config.yaml
model: "encoder-decoder audio transcriber"
spec_augment: true
encoder_arch: "crnn"
encoder_bidirectional: false
decoder_norm: "layernorm"
decoder_inner_norm: false
Rows from block 4 of the audio encoder, named by matrix and row number. Each number is 128 + 24 x the weight over its row's rms, rounded and kept within 0 to 255. All counts start at 0. After the name is the row's rms in percent of the matrix's.
# conv: width-3 conv (encoder.blocks.4.conv.weight, 96x96x3), inputs 48-95, a 3 kernel for each
conv.10 100 [110 158 140  86 124  87 130 114  98 126 100 113 171 154  94 115 122 117 108 115 130 124 156 136 153 116 116 127 107 127 126 150  82 142 131 119 110 109 136 131 117 126 150 141 153  87 103 126 100 145 116 129  93 127 117 101  80 156 126 134 145 108  73 140 120 142 183 136 157 131 115 156 103 136 131 160 145 121 127 134 102 144 153 126 130 137 114 129 101  51 146 150 106 125 122 115 123 119 104 111 112 112 109 139 140  95  70 125  95  44  77  92 112 139 123 131 109 128 119 133 166 141 157 122 114 104  88 127 123 137 157 148 108 101 115  57 108 107  98  89  74 110 119 129]
conv.11 101 [122 140 120 139 161 151 154 160 135 109  94 131 149 123 100 117  89 131 107 150 147  96 131 113 117 118 126 130 112  98 123 110  98 120  97 109 112  98 123  89 141 131 153 110 124 112 180 172 126  81  92 153 166 102 110 127 110 124 143 160 114 123 108 124 160 116 192 129 122 130 108 125 142  98  86 154 104 126 131 128 154 135 128 117 109 101 133 168 128  79 139 110 120  73 151 132 143 132 117  84 120 127 128  91 118 112 152 101  72 151 106 105 125 169 117 130  93 125 140 137 154 125 108 123 126 163 136 126  94 160 139 127  75  86 115 125 125 141 105 105 135 120 143 126]
conv.12 096 [135 150 111 171 103 133 148 153 125 110 151 116 143 126 132 127 132 124 106 116  82 102 163 145 153  92  94 147 137 156 153 119 149 126 131 114 147 109 185 126 102  93 147 121 145 122 147 142 111 139 101 110 143 134  81 164 162 117 149 145 116 106 119 149 112 105  90 166 131 118 144 102 108 162 123 116 126 159 154 148 129 144 119 120 111 166 149 121 118 164 129 162 165  90 156 156 105 106 142 148 115 158 133 118 128 108 157 117 131 135 146 137 109  85 129 140 106 105 180 166 103 147 174 112 147 134 125 132  98 141 156 126 115 120 119 105 169 103  89 142 145 110 117 110]
conv.13 107 [155 116 109 162  81  98 112 131 109 146 107  92 175 144 130 157 127 126 160 150 114 143 143 135 131  93 105  98 138 133 144 101 132 122 155 162 144 106 136 136 162 140  49 113 152 135 106 109 105  89  72 132 115 138  74 102 147 141 122 124 151 154 159 130  94 123 135  91 133 132 116  90 155 136 152 136 137 130 119 109  99 158 119  87 130 131 135 101 120 112 130 152 143 152 113 127  96 180 161 131 128 147 143 126 145 115 118 158 146 120 157 114 139 142 126 134 129 105 121 131 125 143 154 147 140 104 107 152 163  75  73  95 149 174 117  89 148 120  79 102 143  84 121 122]
conv.14 101 [122  93 115 195 116 127 146  97 117 127 149 142 148 134 102 148 142 109  81 108 133 120 107 131 144 120 114 120 125 137 174 119 119 114 124 123 142 137  96 102  74 113 136 111  72 154 102 152 100 157 103  69 106 135 156 127 142 149 107 131 136 133 102 111 124 128 113 140 136 171 168 103 135 145 131 131 132 122 134 139 167 162 143 108 139 109 140 149 138 121 146 142 140 141 118 146 118 170 159 145 124 147 155  63 113 111 113 123 123 125 142  65  83 114 142 115 134  86  93 141 106 147 105 131 135 139  69  99 135 120 100 139  97 124 168  92 161 124 129 164 142  67 144 142]
conv.15 103 [140 119 149 145 140 114 132 114 122 151 121  92 129 101  83 115  95 120 142 117 124 114 123 115 152 166 160 118 129 124 113 102 126 126 155 132  94  98 125 142 109 131 155 108  94 160 148 123 130 144 140  96 132 141 110  98 124  99  99 112 106  73 117 110 138 166 122 129 126 134  99 118 145 128 106 119  72  41  93 140 135 137 118 110  77 113 112 131 115 117 112  47  37 117 129 127 151 102 109 128 112 128 110 163  99 136 117 134  97 132 131 145 120 150 135 141 149 118 121 107 151 114  67 135 104 102 124 104 122 124 141 122 126 131 131 155  82 138 127 140 123 143 120 143]
conv.16 103 [111 113 118 137  92 100 115 105 137 135 127 160 137 128 135 118 103  86 140 154 121 138 135 115 164 161 167 118 101 124 117  89 104  76 116  91 134 128  86 157 147 135 111 117 117  93  36 139  97 108 122 126  62 126 126 118 190 127 107 109 165 134 182  89  92  74 112  94  77 136 128 109 119 101 121 130 149  89 115 139 120 134 136 134 105 123 127 142  97 116 116 139 123 159 110 131 119 135 140  97 104 101 169 145 156 107  95  94 165 113 127 115 113 116  95 105 118 119 115 145 138 134 104 155 126 137 127  86  91 110 123 127 114 100  91 108 149 177 116 127 161  97 119 120]
conv.17 106 [139 151  97 147 143 100 117 116 130 149 116 128 149 132 170 115 134 116 142 161 143 120 140 151 107 123  90 137 156 144 137 131  96 117 124 138 130 122 122 149 155 160 119 129 162 149 128 154  98  79  65 142 121  77 135 107 132 132 118 101 159 160 156 107 110 148 128 123  49 101 141 141 142 139 125 138 125 142 125 110  47 143 121 114 112 115 136  73 118 112 167 129 144 150 132 109 177 124 131 126 151 130 115 132 144 116 122 163 155 138 151 124 149 172 114 111  71 102 158 148 122 138 152 138 126 119 122 154 173  89 107  87 126 121  73 121 123 130 127 121 125 105 124 127]
conv.18 104 [150 120 107 139 184 101 135  96 135 136 135 178 145 158 134 125 150 137 105  67 120 104  73 132 133 183 119 113 141 118 146 144 115 123 122 142 125 142 138 116 105 127 125 100 117 110 143 133 106 128 149 128 122 123 128 119 165 165 142 141 161 140 103 130 130 132 118 118 121 134 180 143 130 151 141 119 149 151 105 147 155 129 210 135 133 146 152 105 149 138 114 156 190 102 122 173 104 113 160  97 105 141 180 170 155 114 116 141 125 113 121 122  84 138 131 122 135 166  73 140 118 127 151 134 127 164  93  97 133 121 140 110 108 134 137 109 108 159 139 140 121  97  82 117]
conv.19 104 [139 131 149 138 162 116  75 184 128  88 141  93  80 119  92 154 122 155 170 149 115 130 138 151 112 130 132  89 100 106 195  88 112  92 126 119 143 169 142 133 114 125 106 139 110 178 162  86 132 138 116 108  98 123 135 157 133  96 162 131  90 140 131 131 117 121 149 155 156 119 144 123 143 159 122 139 121 123 142 114  87  89 125 151 126 134 123  95 136 151 149 127 148 147 149 120 150 108 126 104 103  73 111 140 129 111 149 120 151 142 147 180 135  87 127 175 147 106 141 106 164 142 144 109  97 133 152 121 106 119 132 180  90 111 152 121 141  96 112 110 142 201 142 119]
conv.20 095 [107 121 113 129 116  91 151 110  98 122 126 129 162 118 131 137 102 118  99 121 133 158 109 123 140 118 125  78 109 104 137 121 118 156 124 127 141 126 131  87 149 157 102  74 100 127 134 109 116  74 135 151 121  86  96 119 112 102 112 116 126 135 123 108 117 122 152 108 120 158 105 123 128 121  93 154 102  96 147 137 127 125  70  97 114  90 120 149 105  84 190 118  88 108 147 110 177 142 103 145 122 115 122  98 100 147 153 115 130 147 136  92 140 118 107 119 135 142 119 136 176 149  88 117 119 142 126  97 125 146 117 117 100 142 121 139 131 149 161 162 127 136 104 120]
conv.21 096 [141 127 118 119 146 156 147 105 112 154 126 105 109  70 163 113 196 149  97 117 111 102 126  96 137 107 145 138 146 121 110 192 156 135 122 113 142 187 168  94 116  93 147 116 113  92  99 136 141 158 128 102 136 141  84 129 116 114 117  94 124 118  93 104 132 154 121 136 161 131 121 122 110 115 177 122 144 153 114 130 153 129 135 138 156 116 100 124 158 140 106 125 144 130 147 157 151 132 127 137 124 134 122 160 111 185 132 165 107 191  84 114  91 146 130  93 110 120 137 106 116 104 179  89 108  99 115 116 117 127 134 114 130 100 115 180 116  92 129 127  92 132 107 119]
conv.22 096 [169 153 126 132 148 168 122 134 119 119 158 120 126 135 141 159  98 159 138 172 100 119 149 113 129 106 141 129 122 171 140 111 152 125 147 125 165  83 173 148 170  81 142 120  95 119 164 122 124 129 116 116 109 167  73 138 141 118 161 144 122 153 124 120 113 130 161 120 119 135 138 130 155 135 142 120 132 172 126 139 106 143 122 133 107 122 156  95 127 192 150 113 165  95 130 104 105 134 112 105 109 106  88 157 171 136 177  70  89 192 165 152 148  99 119 121  96 116 140 152 157 143 134 108 114 129 169 161 133 151 119 163 119 101 103 102 149 127  98 139 106 161 131 135]
conv.23 099 [ 97 105 138 171 145 138 105 143 134 101 112 148 135  86 138 119 171 145 122 149 147 171 115 112 113 144 139 180 115 103 104 130 152 168 102 116 100 144 148 119 125 118 118  64 111 142 126 127 137 141 124 125 160 169 145 122  95 180 139 135 126  77 131 124 128 133 109 156 161 121 141 142 111 113 144 183 141 122  89 152 161 124 135 146 173 139 167 174 156 106 170 208 147 108 165 143  74 144 157 112  73 151 178  92 114 147 173 133 136 162 128 106 117 129 124 112 134 174 159 161 133 141 154 157 150 145 143 108 127 154 143 132 108 133 137 101 131 137 110 104 137 110 109  67]
conv.24 107 [140 162 117 127 136 169 113 129 132  86 111 113 102 159  95  80 115 131 123 129 143  69 108 140 121 131 140 131 119 118 115 128 142 118 145 115  85 118 163 128 130 128 152 154 135 163 180 165  93 124  91 142 124 110  91 169 143 145 129 115 122 140 125 148 133 130 174 122 151 109 145 138 113 164 139  98 145 138 131 147 150 129 142 152 124 123 118 107 143 169  88 131 140 136 154 171 106 112 151 118 152 146  92 123 131 108 156 148  94 134 161 116 151 136 132 134  74  77 105 143  92 102 112 133 144 115 121 159 103 150 132 135 128 122 107 164 134 142 117 137 166 129 123 109]
conv.25 100 [200 158 111 117 140 140  87 150 188 108  92 123 124 122 101 118 123 111 141 178 137 158 141 146  87 117 128 110 166 144 122 136 127  88 123 148 126 123 128 114 189 143  97 153 184 222 161 151 126 148 140 184 111 111 132 152 133 140 153 127 137 142 129 149 169 160 134 118 143 104 149 132 184  99 125 112 147 153 105  78 116 106 135  95 137 121 118  97 148 131 112 161 125 133 144 130 117  99 140 116 125 156 102 145  92 128 140 175 116 139 119 159 198 159 120 141 129 103 148 118 117 129 128 127 144 134 161 161 148 114  98 174 102 142 132 127 129 116 150 105 146 144 151 116]
conv.26 102 [ 88 139 111  95 131 105 132 148 151 129 126 130 133 176  97 103  92 126 126 149 119 115 104 150 141 129 161 130 129 164  86 153 111 148 126 105 108  60 133 130 130 134 163 137 100  66 121 122 114 114 108 105  93 101  83  96 138 125 128 109 102 153 186  92 123 107 125 121 131 117 120  95 114 103 120 121  99 156 103 147 160 137 116  94 103 120 114  72  96 151 127  93 132 108 178 170 109 113 120 129 163 151 129 139 153 119 130 136  70 136 165 126 129 154 135 129  83 143 160 159  86 116 128 115 118 119 129 155  98 115 128 110 106 106 104  93 140 123  99 154 130 120 122 125]
conv.27 100 [113  99 122 163 102 155 129 186 145 103 102 116 126 132 149 131 136 138 194 146 113  97 150 145 135 120 131 140 125  81 119 128 126 125 101 126 121 120 131 156 159 114  83  86 132  73 106 129 163 153 146 122  88 127 130 136 139  88 127 109 147 170 146 117 134 113 108 113 160 116 120  87 103 112 140 135 125 118 131 147 111 130 117 119 128 122 136 144 149 110 131 144 131 133 162 135 127 208 144  69 114 118 155 119 116 128 124 131 149 150 127 113 110 118 125 144 132 118 111 110 143 168 148 144 123 117 118 153 129 108  99 108 128 127 133 168 157 123 140 122 160 121 114 111]
conv.28 097 [ 95 116 167  88 171 158 109 117 102 149 109  96  92 174 134 112 188 108 109 127 153 102 145  84 122 165 176 141 114 109 125 187 109 126 128 130 131 161 129 117 130 123  79 128 120 132 101 132 146 134 142 104 164 135 133 119 133 124 133 113 132 108 138 111 103 157  93 130 168 103 111 123 132 129 144 128 103 105 117 103 150 118 121 132 126  92  95 133 110 154 112 117  67 125 140 174 166 102 119 179 134 142 133 128 110 136 151 151 204 136 143 114 118 116  97 102 124 101 114  96 108 105 106 126  85 118 130 107 118 109 102 160 120 124 124 153  75 140 172 119  87 153 126  99]
conv.29 101 [145 105 122 114 132 130  99 123 108 139 145 135 115 147 116 115  96  89 166 137 121 103 125 143 137 105 121 135 157 137 125 105 119 140 149 135 127 125  73 131 100 108 145 150 120 101 132  53 139 127 160  98 110 126 130 145 117 101 113 116 112 111 101 135 121 161 158 106 104 164 106  86 123 113  98 104  86 112 173 119 137 147 103 119  79 108 124  80 114 140 102 110 100 123 101 142 117 142 104 106 108 131  98 134 139 129 106 134 131 120 107 155 161  93 174 166 156 151 156 125 141 112  93 129 112  96 137 128 132 172 167 198 153 162 138 131 150  98 157 152  73 185 179 125]
conv.30 098 [144 149 156  66 149 139 129  92 141 149 116 118 122 127 121  78 161 146 129 123 130 136 108  99  75 148 124 134 112  94  71 155  91 113 142 115  50 161 171 122 130 149 157 112 105 100 159 167  91 108 118 131 141 137 136 106 146 138 117 106 157 128 122 131 120 143 128 125 139 127 109 137 128 127 120 150 119 130 131 103 132 128 140 130 161 161  97 130 121 154 111 162 129  90 114  83 171 151 130 142 123 105 141 121 103 138 129 145 137 154 149 104 127 149 126  85 105 123 125 123 123 150 121 153 125 105  81 132 141 103 114 145  85 104 130 172 101 140 164 142 130 115 164 157]
conv.31 102 [121 102  91 139 115 135 132 109  84 149 135 185 134  89 131 122 124 148 146 118 103 124 110 132 131 142 109 106 143 138 103 109 136 134 116 130 130 110 116 153 124  89 136 161  98 131 112 136 129 116 174 141  79 101 133 137 176 171 186 180 133 153 133 128 115 107 120 103 132 156 141 158 133  68 152 140 128 188 102 107 125 167 152 160 153 170 138 145 107 158 114 181 172 142  99 106 106 124 133 134 104  99 135 139 166 113  94  89 127 113  99 112 105  97 135 119 156 162 185 145 154 113 121 147 184 177 149  97  99 127 150 129 119 115 152 119 123 100 114 152 130 113 122 119]
conv.32 099 [133 113 111 173 146 145 109 114  92 134 155 189 155 129 158 154 138  97 112  94 109 112 137 131 154 122 120 138 142 147 153 140 151 146  92 105 132 139 113 110  92 116 109 116  99 138 169 175 148 150 152 164 121 109 134 124 105 147 145 165 137 126 108 132 141 110 151 152 138 125 120 133 115 122 130 137 138 131 151 182 160 117 143 137 123 128 166 201 130 121 137 121 125 129 109 147 107 160 155 138  82 136 145 137 141 122  97 121 145 118 113 130  74  76 145 108 137 120 112 131 126 141 124 121 146 190  93  71 122 162 133  70 141 117 156 165 128 134 109 139 129 112  85 101]
conv.33 102 [119 154 154 139 140 102 170 118 134 141 147 150 181 159 131 123  93 117 100 120 139  85 143 125 136 143 127  97 110 121 165 158 113 107 141 127 143 116  91 110 132 149 130 109 102 134 131 141 129 136  84 106 128 142 115  93 144 120 139 112 103 153 138 114 145 118 131  94 105 149 178 179 133 166 160 132 156 152 146 137 141 157 119 144 119  84 101 127 110 129 109 119 119 158 142 113 174 127 135 139 169 163 108 149 163 130 109 135 122  89 138 100 123 138 158 167 124 148 164 170 127 117 141 108 107 140 134 107 132 125 107  99 152 157 143 106  96 146 164 102 127 135 119  90]
conv.34 104 [ 83 103 172 112 164 135 153 157 124 115 139 134 130 100 113 153  85  99 114 126 102 127  98  80 112 160 135 162 115 110 125 132 122 117 131  84 167 110 103 121 127 136 158 157 106  80 119 126 125 130 118  92 155 131 111  80 130  88 138 115 105  99 135 139 130 116 139 125 124 116 109 104 133 108 101 142  87 110 118  97 128  97 144 129 159 115 130 136 107 116 167 104  89 127 138 102  96 116 109 109 119 134  94 116 108 137 134 123 104  95  92 147 128 123 140 152 144 181 138 105 197 127  80  96 109 146 114  92 128 105 131 114  83 117 116 115 120 168 115 101 118 163 128 165]
conv.35 096 [ 88 112 106 121 174 130 150 184 146 113 124  98  90  93 103 141 136  94 103 110 103 158 107 121 153 147 145 135 123 141 120  99 104 127 156 125 130 124 103 139 130 116 152 123 152 146 162 156 128 153 154 111 115 100 149 115 122 114 107 161 136  88 131 164 126 134 154 130 100 119 148 133 130 118 125 128 114 131 110  70  99 122 122 170 143 129 164 106 103 124 142 101  95 131 139 154 136 135 129 104  89  65  74 101 144 109 149 138 140  88 105 130 165 147 137 181 182 143 162 122 140 120 126 138 130 152  99 115 136 127  99  85 113 140 168 138 170 129 126 128 158 130 169 120]
conv.36 104 [100 149 190 111 134 141 122 143 136 131  87 147 119 122 138 160 171 131 127 117 115 181 118 104  94 139 106 164 102  98 126 158 112 123  96 105  74 123 154 127 155 143 158 109 106 128 150 160 177 145 137 112 147 130 170 117 171 146 106 114 129 109 138 102 116 130 147 228 171 132 105 146 129 135 179 166 130 114 116 105 131  94 111 151 144 121 121 158 126 159 138 127 119 106 128 108 115 116 142 117 105 131 159  94 125 112 144 156 118 104 139 124 123 167 132 131 141 153 117 137 161 184 127 144 116 112 126 166 147 120 152 137  70  83 101 145 159 136 121 134 137 162 158 146]
conv.37 092 [ 97 125 150 112 135 116 130 147 150 143 109 118 102 111  92 130 150 159 110 123 121  92 113 103 102 165 160 125 123 116 128 158 150 100 105  95  84 133 145 127 107 141 121 142 127  84  55 132 121 166 108  94 153 129 143 103 145  88 110 124  95 142 148  97 159 121 114 139 120 121 136 134  94 123 160 141 128  89 116 170 201 106 135 120  97 101 135 135 127 120 132 118 124 132 173 177 114 142 112 107 170 175 114 117  88  85 138 158  94 152 163  74  99 167  94 139  97 102 137 124 113 132 119 136 117 136 100 101 120 121 157 125 103 160 123 100 123 158 113 100 144 106 105 133]
conv.38 096 [130 118 122 115 166 117 169 147 121 121 133 134  79 133 149 128 128 147 163 120  99 133 108 149 146 109 124 125 120 116 134 140 127 109 123 118 157 110 143 163 108 132 131 142  67 158 112 126 133 144 138 154 113 101 138 144 106 104 157  97 123 162 154 154 100 120 110 126 123 121 162 176 146 112 148  98 144 147 108 117 130  84 148 162 140 145 103 138 147 128 140 138 149 189 151 165 136 122 153 128 152 115 116 165 105 162 135 115 163 134  92 191  69 124 108 137 121 164 120  95 152  67 149 117 119 143 135  75 128 113 204 116  95 135 137 127 120 132 130 132 153 163 123 138]
conv.39 100 [168 170 117  72 133 143 124 120 133 137 150 144 121 190 146  72  88  81 122 145 133 129 168 169 129 115 136 157 152 125  96 138 163 133 149 109 124 100 131 162 120 116 153 152 155  85 164 133 102 143 126 152 112 111  89 132 124 120 105 154 111 101 129 131 103  94 174 124 133 140 140 145 127 133  98 106 110 151 132 130 156 135 129 107 115 140 147  96 100 149 102 105 123 103 141 162 115 118 139 136 110 131 127 127 133 118 127 118  86 116 120 150 145 125 129 145 137 127 156 183 117  90 105 150 139 172 139 124 138 135 131 134 109 142 157 109 166 131 124 167 155 112 125 114]
conv.40 104 [143 114 127  82 143 122 129 146 121 142 141 137 117 143 137 102 100 122 145 135 107 120 167 162 108 102 178 133 120 132  99 118 118  81 148 102  91  90 120 168 149  73  92 153  96 137 113  97 105 137 112 116  99 132  64 140 113 125 113 138 108 128 124 104 129 121 130 141 116 149 121 132 115  80  89 103  71 120 148 106 147 133 103 107  92 143 152  94  78 141  93 127 103 175 141 112 111 125 133  91 139  90  52  86 101 136 142  93  90 121 133 162 150 114  96 146 135 105 134 182 138 100  99 139 130 147 157 140 132  90 105 120 112 109 164  60 143 141 102 164 157 135 157 135]
conv.41 103 [134 111 105 153 109 111 166 109 105 122 138 123 135 134 120 153 101 124 107 125 119 119 101 135 157 104 157  83 163 181 154  99 102 119 136 137 146 110 115 111 108 124  98 125 121 117 126 160 127 129 122 167 121 119 164 140 141 117 109  92 144 145 112  99 112 128 144 112 146 167 159 106 150 125 105 109  99 125 122  94 146 156 131  97  98 133 140 137 126 102 109 124 148 110  96 116  83 204 126  77 125 129 143 120  93 134 114 115 122 130 138 113 112 139 114 120 106  91  96  98 130 140 157 170 155 141 114  97 148 146 111 130 114  91 127 108 163 145 117 141 138  77 152 148]
conv.42 107 [126 107 109 160 113 132 124 127 117 131 148 149 140 108 141  92  86 113 157 148 156  59  81 110 157 159 150 142 134 123 110  95 102 124  96  99 150 119 127 136 158 172 135 106 123 116  81 114  81 123  90 140 139 120 125 120 131  82  95 112 108 153 181 120 108  63 107 107 108 140 125 141 136 126 129  93  91 101 137 117 116 143 156 128 111 115 123 159 107 109  97  82 102 146 134 133 154 179 146  96 129 143 142 141 150 143 128 135 157 142 123 138 139 164 116  85  98 107 109 141 120  74  97 135 101 128  97 132 125 112  77  84 128 143 127 180 147 151 145 153 150  75 110 129]
conv.43 100 [ 98 137 134 144 149 162 136 105 115 160 125 133 134 126 126 102 151 114 127 135 164 140 136 139 134 118 100  83  76  76 138 172  87 117  85 109 123 130 129 107 122 130 157 133 137 160 109 139  98  95 144  86 110 112 126  82 117 151 108 127 192 120 107 104 112 118 111 147 158 146 126 128 123 120 140 153 152 122 147 110  95 125 127 130 125  91  87 125  62 101 147 139  89 124 116 135 167 141  77 153 103  95 115 124 143 122 124 146 160 107 122 144 118 133 130  85 127 194 117 129 123 114 135 161  90 113 128 140 121 130 127 101  92 105 126 151 128 121 164 123  85 162 156 154]
conv.44 096 [114  92 150 105 105 114  86 126 150 121 115 109 110 136 118 162 166 148 114 130 110 138 133 149  92  88 112 114 118  87 119 132 160 150 132 119 107 148 159 116 112 120  95  99 105 153 107  91 164 172 187  72 134 114 170  97 105 108 134 126 115 117 117 114 128 135  95 133 148 128  94  87 117 122 114 109 114  94 115 148 139  94  82  81 128 136 130 137 156 126 117 108 112 123 116 103 108  94  98 146  92 102 156 132 108 123 141 140 185 131 141 117  82  76 101 128 125 114  85 117 140 141 126  80 102 110 120 122 120 155 144 136 147 127 145 139 138 135 107 110 118 149 124 148]
conv.45 101 [140 154 149 119 137 137 108 127 148  96 114 122  88 137  97 102 144 117 162 129 157  71  96 113 149 150 129 135 115 122  81 150 150 123 146 145  72 151 127 135 114 129  94 114 112 118 145 135 171 176 131 128 138 144 126 114 141 110 126 111  58  99 139 115 153 129 126 148 139 132  94 138 120 139 141  79 104 102 101 122 157 129  89 122  81 109 128  90 138 147  72 105 134 122 144 141 102 135 120  72 105 126 109 143 154  94 136 124 109 127 164 129 145 115 130 164 153  88 106 103 127 109 111 125  98 121 114  90 120 120 133 139 144 174 125 123 115 133 137 120 140 135 200 103]
conv.46 099 [110 148  90  89  89 124 162 132  68 138 133 189 135  99 173 107 122 123 105 121 166 126 126 176 132  92 106 149 150 117  88 109 144 145  95  85 175 104 141  63 149 163 146 102 117 125 149 135 158 146 170 125 132 111 127 123 147 109 150 136 140 131 111 122 108  78  91  86 156 148 121 127 121  83 159 140 129 173 147 116  93 132 113 173 152 150 180 158 147 136 115 139 145 140 111 100 141 126  97 135  96  71 134 148 126 153 110  97 132 131  96 129  84 121 115  87 103 161 105 117 125 105 153  97 127 156 102 129 123 160 107 110 178 120 129 126 120 126 141 137  96 134 100 160]
conv.47 100 [129 138 139 141 121 140  95 102  97 153 121 173 138 112 162 106 125 134 117 137  96 155 146 148 115 132  94 139 139 103 111  96 126 105 109 151 145  89 116 148 143 104 120 126  75 160 132 156 117 105 182 134  91 123 142 123 139 210 191 177 129 130 120 131 103  65 103  82 110 130 122 142 117  82 120 150 151 141 126 134 123 158 113 138 206 178 153 129  95 115 144 149 149 109 139 163 112 116 122 125 119 146 135 147 150  96  96 123 131 128 129 125 117  81 133 121 141 217 136 149 153 111 133 166 161 149 133 133  97  99 128 125 127 113 141 121 146 129 114 100 155 118 116 146]
conv.48 096 [ 78 115 111 152 103 141 107  89  90 124  95 113 128 130 130  86 119 138  52 100 140 116 136 123 146  99  97 158 152 121  85 138 171 112  81  86 125  92 121  81 109 136 138 129 113 109  85 123 136 171 155 109 117 125 149 120 146 122 121 119 136 108 119  91 107 101  91 132 142 126 117 108 109 103 112 136 141 125 121 158 141  99 101 108 133 136 137 163  96 150 146  98 132 122 136 142 157 132 113 149 161 156 142  82 108 136  95 118 151  85 121  86  83 100  89  80 131  98  97 130  99 115 141 128 117  92  83 130 125 141 126 135 165 123 122 148 141 132 167 129  88 127 144 154]
conv.49 105 [165 110 125 122 126 176 147 129 138 111 125 132  72 136 113 112 128 131 170 122 103 155 107  95 112  77 140  78  85  70  82 130 130 123 131 117  98 132 120 161 141 107  85 147 150 142 131 103  46  95 123 108  36 119  95 121 116 109 115 124 161 152 142  81  99 130 118  98 109 128 139 120 148 101 158 131 139 122 114  55 113 116 121 130 114 125 104 114 103 176 113 142 138 163 141 120 144 132 150 133 143 130  97 131 161 144 141 148 157 157 145 139 181 142 106  98  95 136 144 154 141 108 112 102  98 112 139 120 112 102  94 155 127  88  83 125 144 128 147 159 149  82 155 132]
conv.50 099 [134 177 126 139 125 133 146 105 124 128  96 130 180 112 122 144  89 109 115 112 143 148 116 100 138 143 130  83 111 100 126 138 138 142 103 104 106  76 131  81 171 128 133  68 103 142 135 146 131 122 114 130 119 103 109  92 103 100 145 128 132  86 115 139 126 134 146 130 116 104 116  95 149 135 103 136 148 127 110 118 105 116 103  98 102  97 103 107 143 114 117  76  88 102 124 135 141 108  95 112 111 118 110 139 117 113 118 135  80  77 137 117 135 160 119 103 124 123  97  94 129 114 120 137  96  95 122 157  80 106 121 119 150 112 108 109 101 125 140 103 114 104  74 150]
conv.51 091 [152 112  90 124 141 138 140 139 158 117 148 165 162 118 111 163 137 150  79 108 131 150 138 118 136 141  94 100 122 123 163  96 128 110 118 119 156 134 131 132 129 132 121 119 126 114  91 128 102 140  90 117 109  48 123 126 135 132 125 186 126 111 162 133  92 100 112 133 117 138 145 107 163 140  83 137 122 118 156 140 114 158 115 112 130 137 202 158 129 127 139 142 146 155 136 119 115 118 114 134 149 104 131  83 140 111 123 121 121 161 174  89 118 101 125 129 129 136 154 208 149 150 106 108 140 153 145 113  79 106 113 108 100 129  81  78 111 141 108 127 164 124  99 144]
conv.52 105 [100  88  98 133 137 128 147 129 118 139 133 123  97 103 154 121 114 138 132 120 106 157 105 170  92 127 122 127 162 176 119 140  89 129 100  66 151 135 151 109 113 127 125 136 134 149 146 121 152 121 100 104 156 136 104 150 123 120 187 138  98 144 109 122 148 136 123 109 141 125  81 116 134 116 129 102 117 142 145 115 114 116 109 130 111 134 152  72 159 149 103 147 172 118 122 105 124  84 114 121 164 156  84 150  98 173 132 109 111 135 128 126  83 103  96 129 101 147 116 154 122  85 155  98 125 142  95  91  97 110 145 131 151 118  93 149 144  90  87 152  78 134 143 118]
conv.53 102 [113 167 124 118 149 172 128 179 135 141 116 127 137 150 127 163 164 115 131 156 132 121  88 125 106 132 143 169 148 126 112 171 158 148  90 126  89 135 148 111 161 169  80 110 132  72 170 197 146 129 129 173 165 140 115 137 115 104 113 142  74 127 141 139 133  78 116 120 159 145 107  91 114 126 151 138 116 143 126 140 144 139 140 115 128 146 128 130 155 140 129 137 140 102 147 141 118  89 142  85  74 140 106 151 158 162 150 147 102 149 144 129 117 152 107 128 147 161 122 139 153 172 146 135 116 120 128 170 138  85 103 119 102 100 101 155 137 137 130 114 118 103 146 120]
conv.54 095 [ 92 136 160 105 120 123 115 115 135 120 115 121 139 129 108  97 119 108 162 156 135 100 113 108 164 180 149 167 139 149 102 125 163 104 128 122  91 131 131 151  93 156 167 167 125  80 112 119 122 170 135 122 172 180  98  93 109 134 140 113 104  64 129 131 152 125 162 130 136 123 148 173 119 161 124 139 105  83 128 147 145 133 117 130 142 121 106 128 130 127 110 119  65 114 119  95 120 154 114 105 133 121 131 164 106  70 114 104 110 100 104 110 102 138 109 135 119 136 128  89 136 102 111 123 136 160  92  73  93 155 159 110 134 145 136 116 123 152 131 119  95 104 148 149]
conv.55 094 [119 141 102 136 137 162 103 163 120 134 124 126 159 114 133 150 121 156  87 138 129 122 134 129 100 148 135 144 140 161 193 141 117 129 151 127 132 101 149 108 127 128  85  76 111 129 132 128 110 131  99  89 123  91 112 123 131 122 154 172 129 131 137 121 143 138 130 137 107 164 126 132 133 153 147 139 122 145 160 173  79 138 108 118 118 163 170 144 111 135 151 135 179 153 161 124 135 139 129 209 187 162 138 114 139 130 111  96 114 157 126  94 126 111 152 122 117 101 155 123 105 145 130 102 125 139  94 132 114 104  97 103 108 135 107  85 133 112 114 154 133 137 135  99]
conv.56 099 [120  94  91 128 144 163 118 210 175  93 109 112  83  82 117 149 108 126 126 133  94 166 133  82 109 111 140 124 148 109 114  89 111 118  97 111 138 124 129 135 133  96 106 188 203 142  86 135 113 132 138 124  86  85 128 121 143 118 128 145 133 127 159 130 134 136 118 125 129 113 124 135 120  97 125 131 115 108 112 105  99 121 136 149 105 148 152 120 103 137 128 134 123 161 119 149 103 158 179 174 119 100 117  84 119 146 177 136 184 107 121 162 171 138 114 146 114 129 172 150 149 122 111 116 131 130 138 128 138 100 114 153 136 140 111 120 114 139  97 117 153 109 131 151]
conv.57 101 [109 122 100 132 123 115 154 150 123 155 110 107 161 146 220 127 121 120 154  90  76 144 163 169  96 133  93 121 107 122 126 107 146 113 126 129 125  72  97 186 153 131 112  97 134 139  65 111 136 137  96 114  90  92 143 120  92 111 120 120 131 145 126  96 105 120 108  74 106 102 108 103  75 128 105 106 125 103 117 192 123  87  73  89 132  93 116 141 121  85 133 106 137 163 134 139 151 117 133 104 154 138 130 116 129 153 109 111 126 126 126 130 110  89 104 117  91 114 129 124 126 135 164 102 108 100 114 124  79 114 139 108 113 111 116 158 125 149 149 125 142 127 108  96]
conv.58 105 [140 141 119 113 155 150 111 135 129 147  94  99 124 135  99 129 114 115 106 107 111 169 116 141 111 145 151 151 160 149 119 127 143 119 131 150 125 134 133 110 164 146 135 110 148 136  97 111 162 110 131 132  87 112 138  99 123 122  74  80 120  89  78 139 126  97 103 120 115 138  94 121 131 115 120 102 131 112  97 116 119 143 113 109 121 104  72 149 132 124 107 133  91  95  98 134 111 116 139 116 135 115 119 106 105  90 102 115 108  81  80 109 134 122 144 165 164 127 112  99 173 128 129 114  83 122 124 149 140 140 120 106 154 130 131 112  85 126 119  84 112 147  82 144]